{"dataset": "Sentinel-2 satellite tiles (TerraMesh)", "train_examples": 72500, "translate": 0.12, "activation": "silu", "parallel_block": false, "label_smoothing": 0.1, "loss": "cross_entropy", "momentum": 0.98, "adamw_lr_other_params": 0.0009, "grad_clip": 0.5, "magnitude_pruning": 0.5, "steps": 36300, "batch_size": 128, "lr_schedule": "cosine", "weight_decay": 0.004}
Rows from block 5, named by matrix and row number. Rows with one number belong to one neuron. Each number is 500 + 25 x the weight over its row's rms, rounded and kept within 0 to 999. All counts start at 0. Numbers have three digits each.
# fc1: MLP up (model.blocks.5.mlp.fc1.weight, 1024x256), inputs 0-255
# fc2: MLP down (model.blocks.5.mlp.fc2.weight, 256x1024, transposed), outputs 0-255
fc1.545:559500500500493477500436497500519500500500542500500500500438500496559500500500500522500424500500500505500495471424510500500479475547500500528500504565451534500500500476492500500558507516468489477532468500459500500500466477500500500585500540500500500500500500500482500500430492468500471471500521500518523500527509477477500469500500488500500500500544507500500534500466500500536500500434573450500494459538500500500459500500507500530525506500500500482500500500511500500500500500500504500500500466500529500507500563500500500535500483500483500535500500500500471500560479500514500500500571483500500500446526500500500474528470521513500500500489511500500508500530500500500596500500500561500451500500493500500474475500476476576500500500500500500524546500489500502421500500500500
fc2.545:500500500498500549500506500471500500466500555500505488477544516572500504500524500502442500563484500492537500531500552500500500500500530500466500500496516500500469500500500500500468500531500500500500500500538500500500570500514499500500500455500501482500500476556500500506500464509500547524500500485500500500500500500583488500493517500435500500519500500500473456482529500500500466538500500535500500462500500500522501459500553500477500539500495453537500500500500566503582477500500500527450500500476535500500449500500492500500457500490557500500461500500449500500500470477515436500500446500500500486516500601500438547521465500500500500529475500500500495472495443466500500500500500506548500511500500466510517456534500500500537521466500514491498500500435500500500500489500500
fc1.546:542500500522500519476440497500500500495534502495500500496500500505472509500500500500461545474506485500496500492500463500503515543500505500500477483500476542500500513500500547503500500462471500487527532540493532500500502492500500465500500510518500488458500507475500481500500581500500451513468517526500425500500500498484481490500482486500500506473498467507495543455535507460500500500510524500493478500442497472500500523458500500461525504500500475500496500500500500500498500421601489479477500487500472464515455500507485531532528474500526485557538475500476500500500515550456515500508436527500510501536501500493500479507520500493500500500526493500579559440500497440501500495500500500500532500500515536500558490500562449500500467487512500500500536422500500500541539507500456
fc2.546:500473511441500500503467500487500500500508500613448480534513557500508500494501524500466527479470549458500500481500479500500500500530459532500500500512500516464506519500519529510477462498482457513505500456483455438500517500458503514522458500511500510500495500500448525415495500449500500500521504479496465528496500500474556500422524482525442500472508564519500498500500533464535468457500479539500500500494500517478474487500513500529480517500472524500501500500477451521500476485520485513480480488500500518525500530500545500533500476488494493481429514505495500526520468500503518500516500500474470528500500500492508498500500500539500500500519500457563524500500498500500500469488500476498481484500470468500500552500528500504519460477500487524500500500500501532469491447571500
fc1.547:500500489471535500500452554500500500500500500500565500500500500500500500534500496492500500500500453500500500526500500500500500500483500500500500530500500500553500500483500500585500474500466496500500500500500500538500500500500499500507467511500602500500483577487500548500500500430500500526500500500500457432425567499460500500523500500511500500500500500493428517518496495500500500500500500581500500500500500500500396558500500450536500500500541500522518536456517500557500500500469500500500500500500535500408500500500478500500500500500500500506497500500502491500500477500500447560541506500500500500500500500500500500500500500500500483500500500500500500544500500500500564500500500473534500500500561500504535500500500455500507500500500426487500500500481500454538500500500500
fc2.547:500500500543500500494418543583500546500500500500540446500465480500500548500473500500500500447500562603500500539482500500492500498500479511500558500500500500500462500518500500528500500500500500500439473500500486500500500500500552500500500500500500473500472500535487546500458500500547500491500503438500500500526500500429467542500523500445500578500476500500500500500533475500500500500500538466500500500500500500496500494539522531500479500517500500576500500500500515500500500500500486500500494500459500521487500500556493473473500500498500476484500500500500500450500500552500500500500458500500500500500500500500500484500500500500448506500483500500440500500511478500510430500527500500476500500528524500474505500500476500500500407500445500510500500564521500500500520537461540
fc1.548:500500500486533500456500534500488500500500437541554500500500500440532500500500500500500505500547500528462500436500562471526500555416477500541500527500500500500500500500500500496543500497500466500512536500519500454500500500516528500425500467452500500559500433500513500444500513581500500500500500500500500542500557454500532468551579500500522488500500500500500502500500500518476500437500500437500500500500500500528500473500500500500538531500552549462500500500500500500500500527552448486476500495536500500500500500497464486483500482500500500471500500500500500500500500493500541500500482500500452500441500501500500496500468526500500520500519500500433500500500500500485500500500500500500500539500500500570497500500500500500500500525515500500500547534457541500539500500500530
fc2.548:506500500500500500500500500559500500500532500500500434459500510500500540500500500510504427500500500528500529500500500500424500500540500504500500558551472444500428500529500500486500478456453500500500500522500498500466515507500500473500528455526548500500500500500500439500500561500500488559500500500513500500550472500500500500500500500504500500500500500500468500500500500504500500479572500546500514471427500500500500470500500498500500547500451558500500494429493460500500500500461500500500500500500529500500500474544500536500500500500554506500500459500500500500500500500500521500500500514500500500500472500500546544500522500483432500471497500500500542492500500500500562524500595526517500500500495558503500489500500500500500500500459448500537586500500500500500500500500559
fc1.549:491500520459500500477500500500523470500517500500500500500507492521476500500506462500523498500500529528534500508500500500505492500500557501486500529496426464485500500514472500533471487526501495500508509500522500518495500500427457480500503505514500514500505468503461500500500500453505478494482500500549455500500541517500524500531500500500513500500500500435439500500504479535534565541500548538551559480524500500534500547490479500500437500512500500500500519472500500500500508540482500539488500551494500472496489500437500437514530500529451500450554501491537500495491508471546500505441504518538500495500500443500549500500500536500500483468500500433522526462500459500450500500506500500496548502500491475430500500462472483516500444529470500476500541531535500500500500500500471
fc2.549:472500500544500500580524483531567508470500500504523534500518462500496500491465475493479473466500456500491500492500520500531500500500449488519500500533527534496503527445520471535479504536487525500549500500500500500543541500469478520529500521530492500464519576507534500489500528500477464441500500500500500553438500498524481500542496543500500511500500500450500502475478500545500485478500535500496481500487472494509500504500500477519500500458456500500500489535503512592515500500555500472500492432517500500500496500450477500469493500481490503500500497500466476484500500500500500500500493500500500506469500485558512497518500436492490500500560465500503537500546474512544478500513500510500500482476500505533500500500530500441500505551500525524511455504500500500538500504436557
fc1.550:510500462453500458513475542500500500509496517500463500500500555458532449495500525500467470500499499500500467514500520429482500500489500500470508564500500500518500500500464491500492533500597500500455506500500451501563531500537500511488480524462500456490492435500454500500490500500484496470500513500500500529454500510500541500483500500500500478500500525500500569500500500500509534467500495499488500500500508514500509469443511500479520482444500500500478500531467580549508500576500500500467490500488523524500487500500500494540500561500500500500465500521500500500500500500500500500431546500495530480483500500500487525471500474504554485500541500500500484527514500500484545469495480555529500485540447500500467500474512462500485524448500500478500476531454500519482462500500490
fc2.550:559550483500543451500538500490476500500500500500500500500448477519541500500504462541483497500500500488500501520549500500500500500524485500533492500500500477510558509556500554490448500495500500500455500500500500500564445488500500500500467470500500500533508506500592553515464482500500516500500500467514465472500500500503469528500499524492508489424500481544500500500500486539500500423539506525500540500547500500500500500482500504500571500500543500493500500523500516458443500503500525555500479541500473500491458500468495472503519512500500467506500419532500519500500455500510497494500500500500480530500498564500500500498488514586500443446456500493500500500517543500500500499500500497493500500500500505495455492500501530460530500500493500500520505500506471500466500475500501
fc1.551:500458500500500474500469500514532500500500500500575500500530520500500463472480540492500500523494498547500431500500500500549502530500500459500500500473488546500500555492500540500500428484500500500459500500446500511500524480500500500540500500493507500533425500500506500527500531543453500474486500500500500500485545500500500500500500577565500500526500526467490446500500500541492484488440500500554500528500500461500500500480500521500497500494500545500469500500500560500500500500500492512500500500500500500500500442500521500500500450554477500500500500535587500496500500469500500454500504518500545500500500500500567500464500500500500500513500424523581455500500500500472500500500554475500500456500500500472561500540483500500500500500500500457500500500500509458500500500500500
fc2.551:500500500500500519500500500515500500447500480500500462500481500505500500498500500500528471500486500500500500500500561458500500500500486500500500480475500500500500500501500465500500509509500500500449546500503500500500526500500466434500500508500500500447500500500555500500500500500500500500500500500500500500518500529457500500540434455500500567500468500538446581500554500502500500510500450500500500521500531587420500492500500530506505605461500500444500483491472500500500500500554500476559514500511500510500500500464482500500462500490500500500569500500500500500500500500500500480550500535500500500498417500500500500500543458503500500425518507505500537500500500500500532558500500500500500489500504475448500486450500500587500500500500475500500500537500500471488520500500457
fc1.552:500500500510470482530462538497502500553500531522500527532535500500531502501537500500500495500460517473500500438490500500445532457500541501500500486504442500530543531538501493475498466534500500500534496486500492523500480568500457500561500500503548489545500500512435515454567500523487490500500474498461486500491515500448473500482533519540543469517500535500540468475502503505500500500522467500492502444500500497500500482508500500500500489500500500489437461500500473461476490480518500493500510534523520499500474500454538521489500500442496500473501484500522569540500500489500500434505549507506532512500500500500487500527469471453481474498500500517500474490500533500515515500500530532564498505489509497500500495500479465498552502507516531500492560463500460558489466500522505
fc2.552:500500500504500479500471461500500543432500476500503548556539483500516476500469500500500500500518500467461500474534500485500500505529503500556500494478500500524555500509500532500500490549500496500500461478562525478500522504491523546492476500500500500461500500493497498500453500474500500514474562477487500500500483500500484500500531500485500500463521478488500506500467484436432519573487500483527500516466500467500539494500447482525500488555477481550500500500500496500500500500484476489500544530500543500500556500517458500500500500500459542500491454541484500449488551468500538502500500500500500492489499521507500496474583500500486500530500566500555540500500500450475487525522500506453500549454490488454516516500494500451472494522500500453482470500471500530481500500500482
fc1.553:500500500487551500500500500500480500391552500500500500567500500500500500500500560500500500500500500500500447500500500500500500500500500500500500500478500500500500500500500500500500414500493500500483417500500582500500500500553500500500500500500500508500500537500457500500500500500500556500500500426500500500500525500500500500448500501500500500500433527500500500515447500500500500500500500500500500500500500500500500500555500500500500500500500500500500500497500497500500500500500604500500500500500500500500485500500500563500500500500500500500500500500500567487500500500585500500500500500500500500500500500500500444427500500457500500500500500500500500500344500500496500500500500500500500532500500500500500500500444500500500500500500500500509500556500500500500606500500500
fc2.553:555500421491500500500500500500500500527455537500500500454500548500500500500579500500541500500551527500483500500500461374500500500500514436500500500494500505500500500578481500500500500500509500569500500500538500500484500500459500500500500500500500500500500500500564500500500563496500457500500500522500603500500500500500500500500482500500509418557500500542500500500500521514500500500500500457455500500500500500500500500500500500500500500500500500500515500500500500500500500500449500500500500500500513500500500482551440500527500500503500555500500449500500413500500500500500500451500485500500500500436500500500555479500500500500500500500500500500500524465500500500500542500500500500500500500581500500447543500500500500474500442500500439500500500500500481500500500500500500
fc1.554:500500500500500500545500526500500541500500500500500500500500448500500500500500438564500569500500500500500500432500500500500500500484500497500500500500500501445500500500500497523500500500500500500475500493500498409484500500541500500500500544543500500523500500500440500500560500500500500508500500500500520447494500500549500500442569453555500500500500449500500500500500500500500528500500500500500500500500500500500518500563500500500500500500500500500500515500465500500500500544500566524434541500431500480500500500500500500504500500500500500500497448500414500429500500493500500500500500444500491500494500500464500500458500501500500500563500500500599471500500500500500500567509500508500500426444500526500434527500500535500500500500500500500500500500500510500454455452500500
fc2.554:500500500467500500500500500500472380543500545500500500502500500500500500500500547530479500500434529500500500524458517514517500553472500500500500484500557501500500555500508500500500511500520500500410503500500566500513500500500435500500500500500500514500500500500490500500500431500502538500420550500482515517500451500576500500517500500548500500500500514500420500500500500500482565500480558408500488440528544500562530500468500500500500500500500500500541500500500500500496500500479500483475500547469500500500500500549500500496500500500500500519500492500500554500500541500500481500500492500500500503500500500500506500496500500500459493500500500500481500500425481500477536500494500500500528500500500567503500500500457500500500495500500500500500465500464500500500500500500565
fc1.555:536500534500500454504500518500501534500500500500423543500513500526500500542547500500500500542463496500500512500500562500500554523487500500499451500500508500500507484500577500500500560500500510500500470500482532464446500482500507512500500500500500500519500533500480455500500500471500500500487488500532489500514500511501542500500453477488512457500506500500470480447513478510456539534430500537528500500547500550521503500532480542472495470500500536500512500541500431490500492508486500500505500500500558500500539500500500500529478488525509500530500516500500568504553565500472500467500500500516532508500459497500463500475469500509463500500445500500474457500500500500471500462500500493500545500501469500500489455468503500500500575514500577526476467455449511500477500500509500
fc2.555:495493467500531549500500500521507500534510500500500500500500469500516545483455524500453511527508484517500500500492485500500500515500500509500500500500527500500543500500500518478518500500500500484500478444541500500500500500500490500543469500566434500501500521500537538550500555515500500504500500500500500500500500500496500433517484492512500500454500539500500448500500500428565532500500518500500477500500500500492429566469540500529500430500542500500506490490500484500500500500500529495500469500472500512489500533501500456500500500500500500500486500500483500543435449466533465500515534500465500445550537500432500519475500460500497559457500500500554500500476500554500476554500500486500551462508500500499500540500500500483482506500475448492526500456422490500517518500500475
fc1.556:474500500500500476503500506500500500554500500523480500500500500500500500500500500500472447500500511500500456500500500500500505500500500440494515519535497500500500582500500536500500500500404492500500574500500505484464500501519500501500476500532500500515520500500500417498500520500500500472500470466464500500500548500500500493500500508464500514590500578437500500500500549493500500546500485500489499490500499477500500500500445500500500500500500500476500485509500500514438500487500500572483500500500447500500500493500500457500471500500477500571412500500523500500500500567554533518553500500529500461500500500500539500500511500500500500500500511500500500512553500500485419500500535500500500474490500500443500500537458500500500500583500480500500500529500500499500500449504500
fc2.556:500496498486500564514500500556500454500500500500500500500500500424500500500508500515500500485500464525477500500500500540484523500481500544500518559466452500497526496562500500500567497525500533487546500500500500500500500500504500500523500373449500500500500552500500475572492500471500521500463500500475553500500494500525500601500426491500497452500548469500457500500457539465500500500500529492529519503500500522500500475500500500500500500507500477470500500464500514500500488510500500518500541500500500470500503500516471500512500500500500500444516528500547570500469500472453500500500500500500500559500500500459500490500491500505466500485500500500532500500550571500500500500500487500441500500500500487500500500500502500461500500459510500500500545468500500500538528493500477
fc1.557:500469488584500513500494500500477500430477500500500500562500500525482500500486500490510540544525479546447500469500500500500544500495500500516500500485500500502412500500533554519511500500500500500506500479478483520468537500557500441500519500500520500500507500558500483547500480500500473500514528500580500500487550511500500500476532500500500500500500529500535500476500522500500500502500474538511500491500500561439500493500500500500500500500500500524500564500503500514500516500500500489466500533500500482530516526500495556500494512495479539500500500500464467495500514500485470419552500548535463500530500444500500456500501459500500500483472500528506437500480500534489478469574500500488494486500512500500523493500472453455466500500500554500500543492465497500509500550527522
fc2.557:491500535475513500500500500546500500500500500500500519504500500560500496491500500501531500461525500500500519530500446477488518500503500464500500477500513500531512500464500500500429500526482500500500500453448500472537569528500516480500473512500530500500489500500500536483500547500435530459446439494471461500472500500538500500546500500500500476438500494500524464477508500500448490500505444500489497429539441499453541500500517437521484500563543500473484500500548500496500470500546500514500500545515500538500511500533500500500500468484493500533550475531495525500480500500466544509500500473500500598500450483500497486500465528472482495500547477500500482500522500479491531501500500500468500500489529500466498545500500500546500500525500500506500472510545500500500500500534474
fc1.558:500500500500500500500500558500500500541500500527573500500593500500500500500500500506500453500555500500500526538442500477500500500500500500500500500500500500500500500500500565461500500500500500500500500558440421500500461500425500420500500500500500500500500500500500500500500500560500464492500500500500500500500500500552500500481500500500500500585500500454500440500500460492500500500500500500500500436500500500500500500500537500500500500500500500500425537528500500500500500500500500500500500500500500500500500500500500500500500500500500500500466500500512544500449500500500435500500500546500500500500500500500500530500500500544500500500500500500500500423500500500500500483500500500500500572500552500500500500500500500542419547428448500500500500500500562500500500403500500
fc2.558:500500500500500500500500500500500500500500596500500500455500500500500500500500500500500500500500594500473500500436500500562500500500500500500500500500500469500541500500500500500500500500500500561500500540500500500500500500501500544500500500500500500500500500500500500500500500500500436500500500462500500450500500500500500500500500500500500500500500500558500439500576500432500450500500500500500500500500500474477500500500500500500500500589500500557500589500500500500455500423500500547500500500500500476430466500500444500500500500500500584500491500500553500500500500500472500500500500500500500435500500500500500500500519500500500500500538500500565500500500500500424500500500580500500500500500500500500500500500500500500500484500500446500500500500500500500500415500500597
fc1.559:500566538530500462500500435534500500527486500500489536500511500467500506484492527522472500467447518500500476552500500508526500500440500530500535467500495488537483500473500500535499500510508524454500469544550495500504457507500516505500491500536547500542470487500482500500494494561500507500476500458500473453499500453534500540499520512484500501500477531504540503545489484554486500500491500510500500500532500460486524480500559457500500500464508484485515500509500500500520500458500497500454500525460477500500496533500521534500558486469500515444534500500500559528500495523500484475519534519530508504500502500500459504491500500500500500469500500500500460488500533486538500500500519440526511478523472500478500451474500539500474489500427500574500500564525500525489499434500549
fc2.559:524500490500500523506527482488472500500500559500500500490487524500500525528500500491500476515500500500520474500500485500500546489500520516542458500501500492488514491541459480439500485500525500500462472440500528506530500500536457532515484537530500500573526515494501500500515500534530482500555483500483502464464500500500500475500467551474482500484528527500536468510465453518471489513500476500500500500500500527500514496500514496500500500500500500529531500431500463482444515528444500454484541500526500500523541507466500500514446518500519526526500500518502453454511500529500484500557508527492500564522455491500541500499423520500500511500500464531500468500500490504475516464548491518479509500527500525449479441500500500500531392481500523467500500512500500500498449522500478
fc1.560:500500500486500500500450533500434444500500453500500500500500500500574500500500500500500500500510500500500500526500421500500500500538500556500500500500500500503500500500500500500500500500492500538500500500500500500500500500489500500500500525500500500500500500559500500500500500500500490462481500500408426500500478434500500500500500500500570500569500500500500500500500500500500533500500463500500500500553500500500510500500500500534525500500532500500500500500500588500500500500500500500499500467500500507480500500501500500528507487500566500425500500500500537499500500500410537586500448500500500500500500500398500438500500500500500500500481500520500500500500500500498500500500500577500500500500500500500500500500500534500500500500500500502500500426500500572500540500492597
fc2.560:549500500449500500522500489500500500500459500500466500500500553500500565500500500535508500479500500500502548500500500500501500500500514489500500500500543500574473500500481500500484500435500439500500500500500500471500426500500500519500500439500500500534456494500500500500500500463500500500568604500500500500500500500515479512500500500500510557500500500500500500500456500500500548495500486522500531547500500500500500467559500601500500564500436500513500557500543500500500500542500500500500500523500500500500500500500500500500500500500500500500500500440565463539491500500500500412500544500500541500500435500500564429500500474500500500500500500500456500530500500529500500500537500500500538500500500500492500500500500500500500500500500500491500500500570500500450500500500500
fc1.561:503500535533526500479512500561500500506554500500484542516500500473500507477457550462509548500500500547535501527500500466500500488500569513457515537500500475500493513449500500500500542500473533500535552552500500500456481500462500500500521487541500500501543500460500492457495495500459533472500459500469510500459479491516471500500500500500500440500500445500531500491500554500500500517470500511500500477500500501469464500467514467484558514473500560516500489521481500500551477541500500530511500500444488478500414500495500493473500500500469452521500500500500522500500490500500500557469500500475500500543461504483438500559500461500532529521500453500500500500500500469504500457515500508500500500533500556500483532500492464512500555445500533477511500500483500473499500500500515
fc2.561:471509458500562500500500500500481426504500447500476500469500500486415515500500500500463521520540500500500500502500500500500520467500500500460510489487500500482500500497500487500480500478500500500500500500480500456500500514444500500500500500447500504500415476528473500527524500500500520500500500500476495500504500500525500500500500494450449500500500533500500475500573500500500500590500512500507545460500500500486550500509500500500496523561500513500470540486500512496527513474504500543500500500500482500500466500500500525500500528500500507462500527500542496500500500549500500500500545516458571461470500525450500510500500500500529562500450554500500500459500500500455500500504579507507500500517531460551500493547452492499500450500500480555500500476500419520487479502505500
fc1.562:500467540500500479543459488532567513490510500544500500507560516490567512500500500500524503477500500444488500500500500500488476504496517456500500500506500514500476500500500546451505462500500521500493419513465500483500490531523554465516500484454500520475555534500554500507526487500487482500502578469535475500500480464510500500489500506500520500441508477457500511500500523500500500469500444533504466493565500481475519500500500546473500500469511500536500529500523500500499500462506500500500506492500583520489554494489525524500435541465500500500485535450474500500460500500518500470491538486455500500507500476473500500490549484509445503497508451500500500492519500500500500492526502500422481478500500500522519500499500500513500460535500554511514500500470483500469509524500511
fc2.562:524500497502533484500477500504493499500523430519500535460500500562500507500541500514430494471444537500500528553473502500538475500524524500478495458500500500500500516500500502528500500546507552500485500500478500500443457465475469428562500548455551469512500500495498500500500478537525471532500446518500500500513543528469515500492500507530481509500482500500500493483522500500500539521500468500499511543500500554521500500500507509514444500488476500504549502450460463500463500500500469467490503500500459515500536472486500494462520529539515500485500500555464409532483500500496500437517500500500500500500543484500500500518500505475500486454500528500500500477500498500546472500500500516520500500500500563461456511500467487470500500499515464500500545494544490519500490502516500
fc1.563:500500500513500490500500438500500500491482500534500500500464488500500500512500462500500448500500500500500527468500500500500466500549468500500500515504569504420455509500500500500536500500509517505500544489532500500547492500496500500500500540500500500500500500500500461495500500500500500500500492542500500485518500500500500500500500471500500500500500535500500500500481500500500500525520500500500500500535500500454500456504483553500500465500500500500500500500461500426474448500500500500457500494524500500500534500419500500500500500500500500536500500500454500500500485500456500462419500500563500500500500458500500500500500541597500500500471500500500500584486500557477500566471472502500433500522500539500500457451500500556500527500547504500500461500500500500500586445500426
fc2.563:500500507595545500500506509500500500562500500553500500454544500500500547500500445466487492500467500524500500500500452512515534500542500481519540515500500500500500524500557500463500429500447553500469500515514510500537500512500500479500511500500500500500500500580500480510452500500500500500500500572500500503518491500500439500491454458500551500500516500462500500509500427500500500500500500500515500500442500472510500564459500500500500487500500463500475500497572446491524500494500500500500500500500500493509500500500500458500500496500500528500500500500465536500500500500500500500548500500502500500533500500515450497500500573538500500500500547500435500484579500500529482500523500508500500464490541464487510500500559443473500500509500500500517471500507500483500458500500522
fc1.564:500538444520461441478529564468500500500500450500500500519500500500500500499500533500500500500500500513502505500500514500500500491500428470500500500500500453500548500500500500477500479499500500450525581500500500500562500492480500500467478508500500487500500500446450500565500555500536545489500500493500438539500500500500457500470541500498529483442500510512500524509467500500499500500457500500500500470500522533506507507500500502500500500500506476500433480475500500500458500500515506554500454503456564500500490536479463500587500533469500500393488500500511527496500506524484536500526500516500507557500478495500519492500500500548500469476469546523500500515500500500500500509500500500541500473546506527500439500500513500465500500500506508500500500500500500518500457500453514
fc2.564:500528500500509500500529500525463500468550500531500527500500500505500472505500500456519532500500494488533500500526475540500552535500500500457535478487500536500500532530466526500524484544512517500500500500466517500510565500500500500466500454500500518461480489500500500500500491558500511495500498500540492500500500500500500544559546500424491474500500500446472500470500500500491500500500472540484460500533462499500500500500445500500511457557494500500500500500500503535506503532500500539500445500535479500500470500554500481478504462517459423473500517463500525500500500481464528524500539500453500500495500550500478500500562500500438475496500490500500500507538516517503500500478487500500540554500511500500457541507500501500463504530512467545560500527488502573422500500500500
fc1.565:498500491509550500500583507500507498517520544500453478517470500545500500463500500563446500513485539500500500500470500487500500500500500500500497500500482500472500500511500516500500465500500500500500536581529500501478527500510528500500461500500500487500447500456529500500500546500502500456533472440553500537500457500500525500500500500500500520551536461529452508483500544500562534467555490473500464465530500500500447492500500524500548500500500516559467542462500473500500475500500500500500500500500529518500560487495429500500500500468500500506502475500500516520500500500525500500500500500500471462453500492472500533500473436500432500485528500500500447464488454543500500500485522500500500500500482500535500541500537500500500500449500521500490500465500500500484500484500425
fc2.565:500562497500500435500500556500500500500519500500506520488475537500500500441500517500500520500500444500501500500500554500500500500464501500451500500434500529500500488500500495483455485500546554500500500528500500584527508528500477567500509444437518414559500470500500500500501500500493464500482533489496500500500500500467500500495469515500481500500545500500500500500500500500447500500539500515468547500500500500500542478500500498534545500500500500500535470534500500469500524520500500494500510551500444500500520500500500538456500500477493500478520474515521500504544462492500500500500500530473500500539461469500500500465479533500455500500500500546500500500470539469519500500553424506469500500452524500485484468490500500500500557423500524510490500547527500500500500500500481
fc1.566:460481500494548500502527534473500500500500490560505500518561542500500500500515526456500534561500466522500502500500500513508500481490500500522487500520500500495496461500500490500500500518537500506514467467451494505477500493528568500500519470513543570500486465520486514444500554496500500449500559486535500500505514546500446507468500495500500514500500462543432523500483500475500519546500542512500511469500472488470472528500501490480533523500500474479530500479507507494500500438500500500442511500500518518555531533454500487535465500500509526500519541500500478503500500508500446460500502500530500500472500470514495526445500429528500441563500508485530489496500500500471500477440545485525452525534522483500444508500500522507500500484514513500507488496500500521505488503500500
fc2.566:489499500512505513503522478526504529500500500445500500500421480479500500484500500500463466491531500438500541527497511465500463518526500500500500471419535525500530500500500470500543500500472474500437500457483474477541500500466500488547500483500473507534541510500508500502515500500500500522500526500549500500500521500482499500500500500519469500500522540488529500500513515528500474439500544548500500481500429538502445518452506452500457500512500500489491500525539509552500500543500500500500515492517486473500534500540533503479537500500514471500449489526549560500500483521459546523500500500530520490569492500500548534472544522461500500507540524500484513500436504513500500500500473545475500513514467493497500458520527500500500475500500426500500500500500500541493507497500500
fc1.567:474580419500500500534564510525500523500500500500500447530449500513500500483461451500500436500551500500480470500500500551426538498500500464463535500500556500528465532554500502470500500500500500567551500500513500500500500500500500500500500532510569500500532500493537500497511542476500491485500458530500513500500500500500464500518496500547490485500500500500500500496528500500500500500513500500500426500500500500500500485518500500500500500472498456477543500446468447500499500500504500485508457500500559500500477500533500468500515441499459500504500514500500470500500516500533500500500551500454479455500500500500487500483500500539500477500537500439500476506500500522530500500500500500500500457520466500525500538500466455463511500467446462455500500500455494520500500500480500
fc2.567:500500533515500500511481500500536446500467500474484492491534525500500500500500491516500522500500500500500454500469500500572421500500500500552500437500500523500500499459530500500528489500500539500500500500500500500459451525498471500500500568500471449414500500536500500518407500500460500480477500500500500500500500475500455539548500500489500500443455500500500500532493500537498497500500500449500541500530500500500557500500500500475500500481500580500500524500500453441478500439500488523500526500551500500500500500566500500456528500449500500494473500500500500500500500500500500539556500483500500500448499500500500582500447500519500500501500467501474461480546458500500500500500500500475500500500532500500500500500508500500457529554500500521500500500505500500471510500500503
fc1.568:503500506500500523500500495527539500470468462530477491500500500500500500500520563531505500500500469483500464507508430502500500500500551500458500467500500500460477500445500508500511500534500497500501500489500500502496543464455500539521520500510520500486481512500500520433457500589453500500500500500500493560500531500486500493530515511500500465500481517513500500500485500531524500471475527514490500556519499500449480500519486428439507500490508477479500471460513500436485501512500500495500503483500466500471520500500554500530517500532505573500528519451563508500457500501498483500540525526526500496500533526500500500460500470500507500500513500500574440538500517498500486492456500564518457500480487500500531500466461513468500496491500449500472500464542469529512500500500473
fc2.568:473500500500500500500530518495482549500488500500500500523522479500540535500500500500556517500484500512551494500508500472500470527466472538484500500500500500500592500539494500454500578500526427500500492445500500500483453500482500547500500500500471500504475500500495499500508500518500471532492512500500500500495500500500500484500479482486519500515464506500500500500500500507500517500497498500521501500500494500500494500516500516500511500500522592500500500548437493500540506544498450506482500478465508538460464500483500457500508500500465440521464540500479500486500481504454513493430537499500516561541472440504523488509500496459506542500487446513490530462500533505500518500547500484500500420500500562533544500500474510556500513500455500449550537495500500500500500501500500
fc1.569:430555498544507500500505470500500479500500500500500500500500495512500500483500492500545510542500500500529489500500500500500493500496474500531451457500457544516500559477500500497455511517500512438500500500413511472549510502500493473502474484500500484500475500500421500461504500500500500537500500443500474500500500511493500500500455500500500513425500500554500538473543500500472580500460500497500500493503500500500500483484527476500528493524455478500455454505499485500500500557497500516523500513521500513547500488500531500500500446506500500500510458476458513513497541521500470519487495509517483484514502437504518487516533500500500521500500493500500519484463500484495500468496527500536471469500480526456471567500500467500507481569500514488490595477515549500500500500536479
fc2.569:500568500500500500546500500500500475500539497483498530504500500500500500481500500500486575500500540510500500500500500496500524500500558500519500520500557534521500467517560542490528500526500485510523456500519500500518456463500500500500444492500470500464479500500429490459469527500531529500468430500546500515525528500500500472500513515498500525473523500500533481539427521486511500495505500523528475512514487540503500500471500500500473500488500500500500500514492500526500553455530445500444500500529500507500506506511500436500515506558517503464500461488500452511476481500436500462500508510500445524462500482486510500510500500468524500473483500500503500516452500507486500500487500500463501546513469500500573500500527500500500500477467555481550507512500430457477500500549515
fc1.570:500500529500500500504500500579500500473500500433500500500500500500445500500578481500500500500551500500500449500500500500500500500500500500500500500500454500500500500500500500500500500500500500500618500500500500500500500451500493500417500500500500500500500500500500500500500500382544500500423500500500500500500500500500500500500500500500500500500500500500500500500500449461500449477500500500500493401427500413500500500500531500560500500500578500500549500500500500500500500500500500500500500500500500500500500500500500496538500444500500500500461500500500500500505500500500500500500500500459500500500449500500500500500500477552500562500500500500505500500500500500500500500500411500500500500500500508593500500500496574500500500500500500500500500500500500500548500500526500
fc2.570:500500500500500500500500627500500500500438500500500500500500553500500500500500500500500500500410500576500500500404500500500500579500500500500500500500500500500500500500500500500545459500500500500500500500500500500500500500500591500500501500500418500500500500500500500500500500500500500500500500477500500500500500500500500500591500500500500500500500527544500500500500500500500500500500500500500500500500411500500500500500500500472500500500500500500500500500500500500500500500500500500573460500500500500500500500500500500500456564500500500500500500500500500500500500500500500500500468500500500500500500500580500500326500500500500500500500500500500500500500500500483500500500500500500500555566568500500500500500500500500500448500500500500465500544500500500500500500500500
fc1.571:500504500466500532573526460526501554500500533500452500487542488519481500504500500500500478500500511495512493526483467500500500500530526500500500500524491500479506538447505454520500500457500500474500500548479478502551500500486490476500500456500519471531516500542544500500500500565500475422505456500500500425518523493468547466528525517515558500452488500500500539488515511495508500500496511500500510478503515500522482522500500464478500500459500472469513505500446500526511515555518476500456457500500502500519500500528473500497483474495562536471512500513500535478489561491469502519473501488555516466530515461459500502500455458500519500526492492581474500501492483500500500500500469500550514500532446500500468532541500468538500504484481500503493500532501500526514550527493500
fc2.571:500542500500500500500531479463465483500500500500529520488502557500500500461517526500500563500512462451484500511485493500508449500500526534516528518500510500499463500496507500500455537500435456490500500500500546500519565500538444500518553500452500438500554544501500521517500510468500500475490500525500500488433482521483508494500499474536500522500541481510516500500500478500460470476466538517474500500500541500484534533490516470504500475537475518505502493500500552541511534500509500555499500500473496512500500518500500542482501500491483500533475500500468475478500500540500500500505540528500500500553500569500478510516500500431440513500500500453515500457437513532500500500500500518474500500518500486455536461475470455500467510460500500508499485430508503458512506500500500